A small contrastive audio-text model, trained from scratch: soap at rate 0.0025.
Rows from block 9 of the audio encoder, named by matrix and row number. Each number is 500 + 25 x the weight over its row's rms, rounded and kept within 0 to 999. All counts start at 0. Numbers have three digits each. After the name is the row's rms in percent of the matrix's.
# c30: last pointwise conv (encoder.blocks.9.c3.0.weight, 128x128x1), inputs 0-63
c30.24 101:518510487456502470491524538503473463522478522494473529497516491515489526522465552480500482458482483475512503488501509493538492526497467514516547511490473487481468483523542496496484501506477504
c30.25 103:473483459466505491495488521554519495437508531561504497515534494473466472514492485509480492462498550496508480499507480529508482503499511507494477510496514491522467502531484500560490474496538523
c30.26 100:520504466461507493493482461480490493477488521529470523459497509522503527452485504502509497495479489474487478504520512504529458518528496493545475521464539515549456480502498517487483482469482470
c30.27 113:551467477509491495594557526540527519501513461467499498520523519528487512467485478472506536463484468492456527429494538499500505488509542495525530495520486496517487512481491478524479497484493499
c30.28 096:508499516530530503492469528521516527489494482467520504535494516484536494464481502538472484519505527505458512501495476548497505516502483544498499495517512482502548466553517505518481511502477460
c30.29 108:511571510486477519485496503497482490523520503475519534546499474529508490482532480487515510503461482539510508468482505541464506484477492503507526491495507493519465503496540484483499495510485485
c30.30 106:516491509491558534488502475494524506449499447515550495496502521503511539523504511491530481512518517500486452498513485473536480473495491489506505481534502465518532516495528532491505535494486484
c30.31 111:562473492483514502471518503489532499485540545453494475474439488546494467501512524515532454472483516499494465540521534458556466512504544494519500500511494487516489475507508479533488461549487464
c30.32 103:486526481478504471507537519487496502494532532485508440484525474514532471455491491511508510509545481468506515478508543486546485488494514481503488515513468457540507524505450516534478513520453463
c30.33 090:484486517515487489467532490468496510477485511510481485490478506461493486472503518506527497498481504470532488485486517454480501537529500535510480482523509496515464481459495461550471485467498612
c30.34 095:532492512513501473494501473448463495486476483464498495518530495542495482463521507491489485516494517527502486504524474488474483514496478456513519547462494511570521463553483525451541513542519470
c30.35 093:470463542517529488472494467529481544547487478514509472518498508497500474483528479509539489472484501519504493486477510577518522520475468525494498450507498477496501509498504477560474492490573534
c30.36 098:526484511477469483541513464517442568467565522482520473527514457489521473515457484496489538525499492512453513472457514468498522507538462507500470533476469488484489522503522467466504543479489528
c30.37 099:464539511482439479485516505488571499510506532464445542522544532512526493482496473498510499503429458531494544509501504542479475507490513516502522541523501530497477524481530507485477480504474490
c30.38 103:521493511471504495488534514506460475509523490443484451533494506495503518476496509457495530484540517517505495514493530493491522489491502492497499515470486433488477469468474478502535509488500519
c30.39 102:500464506488481517521530492502536509480451492480516561509439472468499482458542482511501497509465488482509520530497516501437467485493541500513452499508481488516507497484532482460533506458480500
c30.40 095:480500511478482526535488505510508467514479517507490522507511510450465495485510516465535488491495487493470510485468500499490493453522486518467526458541502504493510482559495492508484482524523502
c30.41 101:484480506486520472498578512535490491463468527476509486489502510488503534522534517466522473486466506480525559500427519516513499506503537474561498519526509465519504489474527498484518505479505488
c30.42 099:474504488484428488508510516472480486509584523533503490457545460496550528500489530499574513537515535513536502496514509502513477511528492525475513495556486508468548514519485486495505506513519499
c30.43 106:485513484466495504490457504455511523513466531527487511478446494536498463493499490496503467472481508477493537504506477448510535495484453520465522494514509502464509476469537512538502476521515524
c30.44 098:451463532547468516487470493511512482445499521512515491504489468461512474481510496488491502490530480453485505479528532537478500489532492518523515467514484534496519500457543492533520508515511491
c30.45 097:475496495493570495514487483478472484520485465521504478497507533494504466469512476496553472490495519566503517499504509507524481500478503524478483478494496547505538547492508501544480483512543488
c30.46 105:517492485487492506505496526517497539502508562520499532485515518486451459460554501493528468514502516441500507501507494506520480463501482511475525471536494516487507493467490474523517565512502492
c30.47 095:529521495458482497500484536506455503548488494514491523464491481512526481482498517487514496538459500503468493510504500521508500503479504492506504494500504487513476491536547514520493469462582544
c30.48 102:534510507479512487489495521457509471504542425461507509513528503497558533532525524469500477563461535474505508467465498455524502508487485532519552500535517470538520488522510486496502545506528506
c30.49 108:518516492453507514487505499469503503521502484471496514534512517487482492485498485489480498444484521518490485527558448510493460480486567492504483542487478423502508434482498499484471488469475511
c30.50 113:507490523503522532507485493472579512481500492495462505513499443517439517497537475479513515501488521489509492489547483533497492507497528532541520506486509470521469521480482499484507550473504533
c30.51 117:493481541487499495481473509477554511499528504510485517463504514469488499475487505518502520466519437499538494517490517514539461568460508530458463514509505538475507508523520468498479467501507463
c30.52 104:490488580522488497510511499460478502457502505487520479494459495436485514479496475523489501450492501527486513489537501538504525490470500497518528468524483488514482461520501517548472484480490524
c30.53 096:532568506516488547465468481492514495507518528485490499496485501499492489503497508573487484529460517567569453539517494482498476523502581485511524510481502483486502502517492493487482500466483479
c30.54 094:509465485482471509481515483477517508510494480457501523458511492590478490496534529622472497495492517487522483475508540513557485484514533470497506521505502515509508514495515483541508505557516509
c30.55 102:530499475482479511524526535514486536454500501463522495483483472513507499556486509471446506511515505483536498504499477446477469512496481470469495514503520490547500509490507496483494517560489501
c30.56 103:513470473485494531510510454542569471489472490529505495465521476545451446462509504405513507463533481529497494527512516461515457504483542476521488489497447512514494461494502515522483497518510500
c30.57 084:484475458426482477524480509491476466505469538513474495503480493531522495476489512510473484560479503489505480507518464488520518519497492476498506484505462506540430480544492512524483495487572528
c30.58 101:525508481477508482481505493516526483534517480474519471445439496544484477489535516543477487524472498497505485458473598492538484466491523475491502488507488520488495483506507513508499503581477502
c30.59 098:480522489481537498496493552499506461475460532511489500496489459460450533488493515480483505481505473516537492514445468497533502504467487474519523525481510551499498508526520477453484541528490520
c30.60 098:489466483496472505516519487513470498483496519496525534470523475488471507423498491489484477499564448481473544475491452482511523483517482486504465503515518532486491488499506494510505500495471495
c30.61 099:468496487484468522501531525497531509461509534518504476510503487481472560464512516512503536480487498481516501479507499511467466508489527507462491518530500473472494510481505515492498520509553484
c30.62 101:494530506506498531492538498500490539495502547456471474561483512490488483461503507470500547490564525479496547482514461506540448514504516483509545473456528482502471523516479491516506503492491507
c30.63 103:520568505490584482482457504540509479495499508517512543495518514498494504514489483477509554468526479503487484523524484490471482494489512456549528514552507482475502484491486536475461511449466489
c30.64 088:495485481482495496485494535519513458482496491495492484513502524479515508550490505501522507475504483511510487485504508447480514485508485546475489469489515502499482529530519527506477500524465521
c30.65 109:495457494508508511551515495518516471515492542466492581462470478506494504539533470490505490538543531464479469492518517513503494473509523523479429497482494493478483469433454486470516575464507513
c30.66 104:483504477488502501503492475528595496510505498536518478507523495534491502553454472515489497511512471508525513534495525473507506479500467496484466500508514465501494497477480516469484505500525471
c30.67 099:497473512498472498514482493489491517466463505473472492535514497536501512465517591511506533520491509518494498590478513531481534505497500584498532463458545513499485493519490578497506468517519512
c30.68 097:477516561489510530518493497476480519503497548487478461507487492491444508529491502507526502494451469531478515495515489515482502462489490520519497489480504465463572511484514474553507492541468558
c30.69 085:493481447560486474498483487510479504509486505553502492493418522493469507489463465503489456549507464545494518518530518502526483471500496468494541549501502517524497454490467501544504491499496492
c30.70 088:469483462497498523521478512479446500519471517476491517465495490439533471549536508483471503501481457499554479484493478531494466509515512519484465524479479489520467496470509489498474541516441513
c30.71 096:531514478486513527478497457490481469501530489525484526481492500485499512486481498482469497492524493504493462479478520517519496532477508461478494485504524493495522512580481538483514492472533507
c30.72 101:511515515569501507538526496514467535504516479509521517472468523487501494477486547502469528529519522535493477501508494495510520504499476522525527511475538503465483520470511466495498480484483502
c30.73 097:567485529501464453507467494556510526479526501496540468548503504502520520502506472496516496482489483517483493503473485502502510459499490502519482441461506477460531511502488476495515519483534534
c30.74 099:495478575475489544525468539492506490471471502461464474528522490518511504500490472484517498466522490510513490492495466528497507484549515466464477537464484506441523536498507506533511477467547504
c30.75 098:532497517457498490521491575480483514512526531456478528480513508520517530477503508469523535509508526493490496507530520510478468497509448503489494490478478483430510527509463470479520520544559538
c30.76 086:514491514474520561512500528486520496505522521503482484493523515510473492515508509495503496494499519500495480526506470462527488497520479498495479508500509502517491529475489482508479491524505508
c30.77 114:485475469492484492511522500482494560507512509513443531492517502485486536476450489483541514507470510488496537483478524471527474455507491508512500559534481502490461468524503468499464554501475507
c30.78 096:490489515493519502492525507524490491531517492520519479523482479493475474517505524510506458465502463522505518491514523470498501527504485513486472465486552456517543491511464506562489506501434534
c30.79 098:494450498487481535538463476467539500533473459511471513492453482511510476482454527537499496478442527513479512567479449501495528512505506556512487550494485534532467471509497517506525465508466489
c30.80 113:491467529492568503503507507497489505450481494501515520464495469496483467535476504515492556529525467478484527496517510485495463495498475462522502464552478525501482504504462531475496557496511462
c30.81 090:498484510496543520494489499470510498457543499566475549518472466525471477516488509489497454492483520492512483476461469462473490468499503464497488488470505481580477469512524512532457468503475523
c30.82 113:525495504489515506546471483501459499488546495503515485510500516496456496510543490514490502494494465492536547542528507524542485504506473478537514531495511523517487499473517531486538496481539482
c30.83 095:550461474524485518581554500502558532460479473492446484505482521534491524499522508529491467475473510492503486494513524483467478511469519478503516474509522510494510484489505485488483456491501485
c30.84 101:485469514500494493515553492537461456482529495503520452486504505549526467540498498513514488525490484542468515471473496493476469529489485502501471473532501482535520505567499514491531520507496481
c30.85 108:494587515465485531483460507519490475471482489522458509491524464527455491486500493475519507507503474489547491543517459465492509490490514468480491512510501474534510520506507509493537534467554495
c30.86 102:505534483473465546510526484491484507554471503485484500484488486496463539540489500512489480466494486515538535560495459500570482478564507467524524506520497488470487508560474469492517511498480456
c30.87 096:455482478457544555528474524531501505525504519499450466466504478483510532500518501485493462484496484479533492497499496506500533512506478461489485520493504449482557530520477512501515525507491496
c30.88 094:468477479488484477499518475474455566575475522504486459521510502471535512506508491484483499523487431517469503463484497555503523516507497519478487484505462472502509534479480504537501547483514501
c30.89 085:551480517469523502458470509499457473546515480524487461497430452485542478539517490470503491452454478501547499503487523502496467462478523497480496518489504503494507484464491478488498490525546571
c30.90 099:461469470475516537512510559513490520529491515501489489511493502473507539529495472495493489498499449582519490493455521492487514510462496524483487485499511487480511510506496472476502521504506506
c30.91 092:512483507483505512537503512491476520454497496495454511488466486512506491512524473472479491526495509481492499471476493522462482480463493535488456527518504546483505485474485533545480513470514466
c30.92 082:511500571504487464477493530501487500521507526511474468490477493515548523442520516492502492508499465495547484503484476484499499532489503485496524485504484509544479515504457514469498503496545496
c30.93 102:551528468516522540493510571485504489496479474492486499470561477477522469509514502564514558449496501498506470517510468451495506519506486506446477537526485484492512479473527494484511508565524516
c30.94 095:513484484478488515475514526489502497491535508520461558473499432502485464469499496539545525525467514449510489520503479518488472503535471511513494536503532508506457505525488484512475506505513514
c30.95 099:492510503448448540471513501517494519505479478491504492439515561471507522515511516536507530474483493485491511478519476499503484479486479470534514473471534525502509485483486501471474506485501498
c30.96 093:534505528501527528475474520502497495521528504496494508528501499518537500445497505539526499468494507548494480481468502458488503479461486483506487514466509494518536492434506478486489471457526560
c30.97 108:509480483505466523497490463518493502552520456488541510554524506505530489489505516522524513491461472518535471497509472467504488513491487499484511528500508491545468488484470495520467474492504511
c30.98 105:512496489521529465500532498506532515494482495464530516480526509505499516510528517524483525536495491507483528538488497492467494493519528455467468520463506504524554548480494490513538499450495489
c30.99 101:504495495513515501489520533499473505474491517485505492477533492507472488504487501492490475499505500567490489517495495492502493524536514524543470518519506520453487493485503461505505495480516542
c30.100 100:528485556508476518495480487526458519479539440549474521464509498494490502543487546496544455492489504532478539492521520515486481506485497540503491520510470499469552502517510492491487516528530498
c30.101 111:586524502475485486503483478492533510512477515523507475520516535437535489526556492532490475457494499503513510485511569462520507537477506495461467474518512519463511450501535530520516489541493490
c30.102 098:461469511482483478500512501494510461449506468519551512468498520522488460494524514490547501498524537522518465514514513502523559526476461487535528516538478490514524537497467494492516504485479513
c30.103 099:520516465475499528542484518508515465515487476484535489482507508497540515470509517464493463490469494489530497474483510477490487510458484487471525468535510495506473503477472497524508502520528531
c30.104 089:507529487457472484511490473482516514534542498475478535484491517532484510518512527482507470525492489501514487504468485536510461514535501499494466518482492487518495485495512540506490486480493498
c30.105 089:492492515512491497518539520456518484484556515471488460573483537553533497493523463496536491528551530495502462508497521509494522472476552522491520536508469475496477536544442469467491454488506477
c30.106 099:470480492511499475526510474511502507454484467522483498511499493475518522562519525510488477512498521490498537532528476506503502460467499546456502489554511476469500541499503511489497512575509499
c30.107 115:504503489493490468458544482536573495488472458508552519488505493534559460495531479495497490536501521512516577489506479502516486510491498489437461505476504507500546528471500492490512473512520481
c30.108 094:456535482492470479515524537469525527531515499528525494525497468475528524480510503493465475458488513529503486452508506489508510500465479536509549490469474535488509531492483511493541474482503495
c30.109 098:496491484465517481499500497488525498502512478500491487591487519533484501537488485492517502502487542493471483523457515485473450495491494480477469502465525500477516510522517532517477537492510466
c30.110 094:484475501543497524560548501513494514502474529515473501516503488511514501464509537468478510532527454495484532529513474477492481514495523505524511487497455451528499530510472486479506483495497519
c30.111 106:487516486480551469503503503496508558478451527493461501518516508507474502534536531480459507517505507498461500484490474466470513486478497541466485500483507505512491467499531508533526547516495508
c30.112 098:502518468501484477502504549490503492435509501454496517536500500483536501479488489510493453524487534461538509499492507499475496471511484538513523492473480552556439472501484480467460457502518548
c30.113 110:490493499488495532527481504483505476478577472489563548519469569490496463492476497476474535516456479500525488486522507514507522520493521508549508505499501465494475497504533515508475490472481518
c30.114 105:510488491485539518510503522505457528525495503496475493488477488476469512469461489473493506465494519473493499514477509558486474484493478484461518518494478459492557494533471542461522523538448495
c30.115 096:514488493497539468525506524501492503486504447512525496506492523432513481463504515480481506501484496456531494466499476490503465495531475520499515486513518475489491496515552499475497491493503489
c30.116 094:498469472505485474488502476493534532533537528482512477481506502422515448459506511520481530481513504480491501506502485504483472500512505475487502450537512499515502501515515511470490579495504516
c30.117 101:496515463474533523499488523480559517536537473520487498504495531499559514489522498501457473495498479518505495495505484490489514467493474500509504524542482479473487481513545495490498534455523503