Weights of a small contrastive audio-text model.
Model: log mel input, encoder norm batchnorm, encoder activation relu, encoder depths [12], encoder widths [128], text encoder norm rmsnorm.
Training: soap at rate 0.0025, batches of 256.
Data: 26041 training examples, 56.0 epochs.
Rows from block 6 of the audio encoder, named by matrix and row number. Each number is 500 + 25 x the weight over the matrix's rms, rounded and kept within 0 to 999. All counts start at 0. Numbers have three digits each.
# c10: first pointwise conv (encoder.blocks.6.c1.0.weight, 128x128x1), inputs 64-127
c10.29:505558541474518510533470549483509538526490520494479511569523502494523496526500477504479511552458516559523501475493487496447489496462524523501518517497498468512503508498478496500495560484501486
c10.30:472473513487512503490502509520514513478482491468541481500486499564471550478492477472479479518503499475510506509451482472517461524504517498540487515489517565501550545515477496474491524480521477
c10.31:495501458544476515510498506484481489498491522508474501497535520514489483466515481484507447484505446502488401484513493489491529463491513485477497531507509560499476517485497519489467512489521523
c10.32:532521494507519489496492530484511477499503500500471481519519498496491494469528478491523487493523511498454468553483525491493498531484465559492516502501527540539460483551532524496476445486511521
c10.33:471508490512518520495501488472487458480450466495488530515531506508466486495498516530488514527499514538501571488524492518478504493490501488520519502478463468493517481497549489508499490529516495
c10.34:504499506510484501448507534512510479487496514523492518481491477474502486473509538522513533523492506510467463551509503507461467425498496461463467454447503538506486513549506562492502437524534466
c10.35:550532501491507508501451517490492500532560497521526504483561457524521477484533513518497507543476531487441499469508530528517505482459490507508479469488494515492464539490441505495509484474480471
c10.36:476484501463487483538477476524524499504482485497474457552532504507499489495495491495501460507506493521525457518510491491563511491495495476568468463515487487501511496502508496508456494487543448
c10.37:560488510544512496518477535509503490480482478526523495477561446537506496506506509500493541525499493494475522460461480477479526525489490494457485502496523536494485521505501547500472462499495531
c10.38:498569545499467494453502481534495477498493467484503521508498494534511457483490510471490425497493499523498471474499477489458525493485518508475497498473519470520495519508501525495505513497487486
c10.39:527517483537461523492446522480489523494504541468449486429462483496508534519504519457472495481517527464500485448548554480507494502496520531479489505495454461501500512540485547438492467461483513
c10.40:469518526467519544509491524503501467492492476514487536546505505554485470417487469511474490497473466530489446496503474487474492526520480486552477521501518493478491527512506497448480500468516535
c10.41:497458546509512509514494490470499495496501475521536481463470470566519483492508479486532489491468501510490506523463545500453504492484511499498474487523475497532460480539512491495506507502484483
c10.42:528473481560555489548457534463471499503479546474496457510559501504511549504553436504505524455503490537501506464516520497523559487470492482503493526525549480458497523555487545497468468514485488
c10.43:450502572483502452514504485466468523484523507463542503514468500487493542495515486469524482453480523481496488566449529526488514471509476493494487511532503476480459520491502524472482478538518484
c10.44:535500493443459478503521517532496510516499521497484450508516469488533552535481501487536505505560527482481488468490541473526560495495483481500509493550575476491439493504521520531538494503464525
c10.45:521554513523511524476515476508507474484519473496496520495488497544506486536504474485498540476488513509504456530520500520461500535480503478507478535523510473497441477531495471475548556498496496
c10.46:495482497509489506509510459496465496480485500498500514511488542472492451456565525510460464460529524520533455512532484525502526522530486493482491539473496500480527482464495504471489447489488512
c10.47:506480516546508475476495533528503499515517514496499540491531521487517557490510461479507438499481479467489504493451483503451472447463503521506477529504492503480477562454511471458551498495482476
c10.48:540491569479469549521469463511482489481550478500531537511490496535507469497490502490510469543490542508499510493493487540487485497501476521483510518508491487518515491524510504497523536471485532
c10.49:500490476519553514519525497536487489499462519557522481449521552480523517531550443453496529498537500509494495506550478495489536528481543517487456504500501504491500476482526510501499520480498497
c10.50:483489482478507464542484470489507510540469555535523493471504473480510557511485520537507499552473509451455479488474491480469509529518508524493469476498514473561454500489482423530455509509504477
c10.51:493433552494483491498513489500482501568537502523496474507514531481513494463525480515476498480478494500459523532494522475517475472455497496461473524545510542516485466516500495541455538426519486
c10.52:509450471500463504486444530563465460545465491512514464510499489496522501494460499470476541480485480499464470490487530505512483501496481495538474535480527498547485485473504523519468533490462493
c10.53:498478502501472484518533501493485442501458534522526531505524547481518537538500519485519525504503485459548509503455509521473531502524460499507503496517511467485572495478487525441513485510446481
c10.54:487528518525500497530470517507514460469499526494489493528535520551486514535592509536450512489501520506478433498519493498465534518523482490503493499483511452481502485500517492520494505489512486
c10.55:494517537518521444448542498534536494525497483500473526518532451507490514475486498480494470531506513512492524470490480501494508492507536506512495495517531495495509470529453521504503498535519498
c10.56:512539516476483484553470455523477463484503463522505487506471561457491510511466493442495468511508519457482501502477567474512561522523510480492503438499507461569484494514490517539528553468479514
c10.57:456490526482531527484522508482500470496542528530513491465536494462502499501551461491491467486538499524498492507506451503468464506502508503496483482541540524515525477527485503516478452514543528
c10.58:491523512479503490483533479496522527521480480490490536490486479498506470531513471504504531523519479503496500488511508465603513527496484472474496501504537498504517507533513468498512525519507528
c10.59:441535539486524444494459495505485531500525533469579521519489497471470490484492547505594515517486496489444525535529506500481484513468508493525479533543479536480473503490484468433478504516502517
c10.60:530502465478541500525465520507481509495492443460527440512490516477486481506499469456504515514499573501486517479493489530448492469468482478503486519496528431486506489495472533500468536523508435
c10.61:533497459461509480476525524540490469461495477510519494493499441556458480534473529528475492511505499559472488536524522567535503478462497470490522488486548503508472481490489564542487535496469516
c10.62:493472507515516540543506519508479485480481480504495486522503529509489482490517528520500505472444508467471531491558498501485474498502534471487466489491514496514511515516450484511507516491492510
c10.63:489493497509481486496519472518515489516463495484514499453492512515525461519484509488523501533485531509482511504509505530486504515549496472527526473468509494480508514489479505490483496453515498
c10.64:465493493564503488513472539552525525487523493515504511474570474441501515523477473487485535499522471468499523486468486495491506520506489510477503495577493552466519510487483523523520500511507471
c10.65:475478462502521486461510490477477529492502495484478499461492494567473523471497536464526520523507517490456464490560480496490488500508498507517484478527476520500539519454469459477533472504510540
c10.66:524518497501537504504492462477495507462505509479471455512501531474455500498497455527524489473506490481460517495567493487483462515523480529498536495521508499477528484487509456464473472482484527
c10.67:531498480508506495514512516539518487502514524466514519506522463492459495542489483498505530496481514511496516502503480477550513491498499497449522498493511517498469483476529512517524496471500472
c10.68:478508559486510517467490508468506515514561525487508505517481462504493469498471547473510474517496522530495527559516457459488481479484512498481514489506435504541454508521476480519493450482594504
c10.69:487578518540502497480448483501475462522512535499469508498507456456510515463520472492502537528482543515537478515457514494459499535498520547493514522454509546501495475516482461492507498458477501
c10.70:486491519506523477518477499467514481501516476530488499524490474538496454498497504544502510527481507512506499523473465536491463505466474534514492509466470503453522555485537513480490479482481451
c10.71:512458506552520466466498474508520503533495459490546503456504527491484499519504479450511505515467506494509496492510477505506468547519518479505513517515518496503495489493497482467488520510538468
c10.72:514526474545483562491516489479491562515522541507508466484551473487491460512509480493502542512537511540487477520487493478522490553494485575483489482499513525524475493518543462478502491509463524
c10.73:487455433474537536502505508479483522533512484496456499510495486533514480505530499576534541500470507492504469543455468469443514534536495463504514490507482521465488525539489482518497518510538495
c10.74:525505562507499484478498518531512510476478500513519541453492486479504508489497549498487448508510544483488501513517472505512446506526470457513487471534514492537520515545500468461447479546464515
c10.75:550491497498498544485461507488523475518528493512483497467484504493485455498507532486484458486490518530476500460500506480522469447533544531518492425457520471489468492470524499494508487514496512
c10.76:485524472470521532488498523470485486482473487495498509510484468584491483518508519479492452443495505514512502491504449485464471504505550517493493510480525493485501526476518541492479454519463485
c10.77:490477500505491491530516445516494494468491494466564491498491508507491515525513502472510513489508475485468432514544481478455539527487494483508471493497499487522520562477477484501548493486502499
c10.78:501509489498510488454481455517523488478528478491519536529482534525495485510470528477498448512469496494508507486493492517446482506492517504479455534473470504456509486506466540516477533498510518
c10.79:539537486491483507469515495508534525468523500478473546534522510490496489489466502546515491528502500466478497472544460463506537512488503491516535487520533450470518474503493500536495512531501481
c10.80:450495486486507499498473491483515522482520501465497488528490521484454513485522516535486517490516525487496503492528520517481502504485479506496501536526478472489502516493496482506506497493497513
c10.81:476485470528473496530520484486519506503511444480517482503477488521497517471526511501499516489488490506495474522512501493476496509516454496515501449521539504534525513475495535514517487478491504
c10.82:560510459506528506486464473526487557482537495503534536475502471482527424552525492500495479498494513505493527528511507501472503519481498507516512442505480530533498526537521524462485479518493507
c10.83:482486509483472465484520506524544507507522490515521493515513487562484524480495538520476485550498517475492482537514476484481493511533505486501499507505475511499534540530506491473495501547526495
c10.84:530519530483498480501509451494503521506515460485490500507523486484520523475504512500518479494483503483494452498514500531535512490483519457486513517521538525508485518493507499464504500490519462
c10.85:495514451461445482493520525485480494527505529518514467494491498541482558446525499495514502516575435481520483504514439478485477465485494541499500520492515515465539507501519515486481503496516473
c10.86:536543517513477508469503562482504519515498501463496525459506474493574473497500500484536505514484482515471444470478502528527469501503516507512522522500498504499508458525487486479513531505497466
c10.87:508494519490500486558474488501504466483503531528545480492512494480493504482537476493510478531519503569479492476453544459496540492473524490480460469523530493512480477476514501492488484451479505
c10.88:545461462496539485551504532479551522486519493436480472508498492439522481490483495482489509468522473503489464508528511512460476492466482503494495499493498530483545498531495497542547538469523449
c10.89:535502478463509513459505504498560493459502433482528498493533514486497502501520499489507471473523516492493472467475499502530486506458484508496507492503500477518491532483498474493479492496497472
c10.90:491502473490522493463514490459508483526474474496517475460495492515501515547472499499513514504474452513473490512523540515512495487507519523476512531496456463505486518506511551553507514499469492
c10.91:470480515515502499468554483486500509504497474507488508458513505494500501553537460471501533494472518498477516516479530501539489502530492505475504522519491496491499455519486525497506480514517499
c10.92:508485528471427550496505514534518512510480510507509546502483517472493470535477510456502505496513472513500519487519466499504519490524514527496505512499475525512458469440519536507542528509486507
c10.93:509530510490516555522547505475467495519500486536485477494502491456516489503503484500488514486491522530516504522479509501493509542470517509511493503490528553450508477495507470516506500469501469
c10.94:480494505509496495466505475478508522507502527481512531489491505456495459481512520466488463481495460496523489505527469503504517545487496481490475512537515490496476521485476487516509491465543470
c10.95:499505463505514534502456527495511503491503476552507482507492483514459500501486465456435526512515510517488502487501496440495466465492487531501512452440527446483491503507545585545502523546482490
c10.96:477514546508497546515508505479480500464483495500498479478524480501489496507545488497455505494535533505492488531547506504518473476487490515566510473512491513500564533492461487498461453472483513
c10.97:485489501486472498536518462501480524507489488479526511481497477492506507511513495517532547475488507510488518497544488474548502468472490520518470523510510519502455473479494547471539462511477482
c10.98:473504483526543493505497468527515473513531510503487501467523480521514467496508524492496484508469538522509540505496510557517491504515545523491460508510486486500496549513448478510510534477501484
c10.99:485495477581493485480471486501508459519537467445481518482478507512477474499496477487480475535525490497439490488574517492501526502493477493468477488487530518500500483493448489534478505519505477
c10.100:480510519475517457539501489482481520489545509490463481500492498482507526486485483517494509552496525495484497534492543493467492473525534487563505499488501471520493514451459487539503514520484484
c10.101:495495505527535503530479518521522502485557494500483466454503462492514526504516475513480551510508492488452495495518514535505553480506496529493487488466517509499483493528492554504514521523494477
c10.102:512498458493507467503451467551513490526493525501463485498488505520504516508464504499506481556466512496522473505538482475454501506483490535453522495471503510499519487497450509480456498465518511
c10.103:533543502505500512522487552469505484450508560492505502507500483478507518518465498495501503482512509519534519486515516486528533515500529565475466506485504508461505498506468518500484498522484525
c10.104:536504492467489508496500506533492494463513509519529505493509432495500475492490553486535511483554507511499482489507468550508502483500534460488478505474531477458465480505506500460506458500513544
c10.105:482488509492497499472469508497501489467496550465508479503513474482505574510540470449448520474533492498514517492482511477501521526508484510479528485507562472494486489488493514494537482501491479
c10.106:439516517499469477538469509477501536550471480488519511482519497511514465481484493484497529496479417508495522495494482537470509477529521510541533546500495490513504472505476478468496471481540474
c10.107:524492489524532510483515552462521509521523517464501500485481477496478515533481503494474466482493486465500435515467489463487468541480523505509497510480481484466506519500457512506514523519507481
c10.108:488495473521463478512504472488484493508497486548536501505463472534520500523526482430497508493501519526477490494514559517479494479523525485482488473551509447486483512539520491500506482519493475
c10.109:490528520491489538520491488537510469516493492516514474487500473506490483518522492503530475492459476492499529506506480500493490449480521515513479457497486536478502533480550531515476523506523521
c10.110:472500507507498457525430500463514502492503482509520480502517559472478529466490440500527546492515522488472497483512494512544512521515479559475557487459487500502492501525485498536507469551520511
c10.111:495499530563509526507461492490447551468496464484509538512495493530486466471517498457519487483523501486461498485505494512510525537500509494479500526459516519527494503467512494496501508473524511
c10.112:488495518502489508468494467513526473494489479498510445521492500477500479509513479478528536498481543511492495511513545534493496467479498485509502512526535528482526525514519515522514473503517551
c10.113:499531514512487479483526510521517526496566542486472512502467499468512479467518458509509500520529544515485498482498485514510508504495507509479473519480555497508462551502505480523490497507485482
c10.114:509476463479446505535517481479488529490501460514507500497472501516485504515510472515548501491469457514497553503530512542517461456502503492465530499493516482480524503475528479459495455493509459
c10.115:474487484464461532499481475537500518531520476466482474533502485463535498489494546472501494516493523517512488492499491501493500521480525523495516488526515489541506490453495517521496473507511527
c10.116:502504528502484500504510525529473501482503499505527476539486459515504493488456471488523466527500479501474510500548466513516494470474529514515506515520523528528481527492504500568529507462540487
c10.117:492515467514509482488506505479499509514572538511435485514513497514473489519525492506471447494525539468485498471491498516523546508526510519509486500513543511539473513492467482491528483477522456
c10.118:521513502468470537495531547513498502542561537480455466494516507511513512504488459480542497529533516530507531524519491504472500497513515469478510501504474548513464484544542501443515527544463488
c10.119:487524479485499521481515497491478501489492494519504474485518482457488475526556501476516520467489508516488464479465467497544497484462518504497468513479451481516491466496483536475521502483522510
c10.120:518503502489491529507478468478525484552488468526547491489467483513516492457485474507512495516481498515447489524480483503476529525493527454500512498491498475516527517506480510455495474487469485
c10.121:514500562493444496488448497512526521494533501537504483511496479501520502478513541484536497493478538487536510517459528492477448500513515493490473489518504526470518482541521502482476467485508518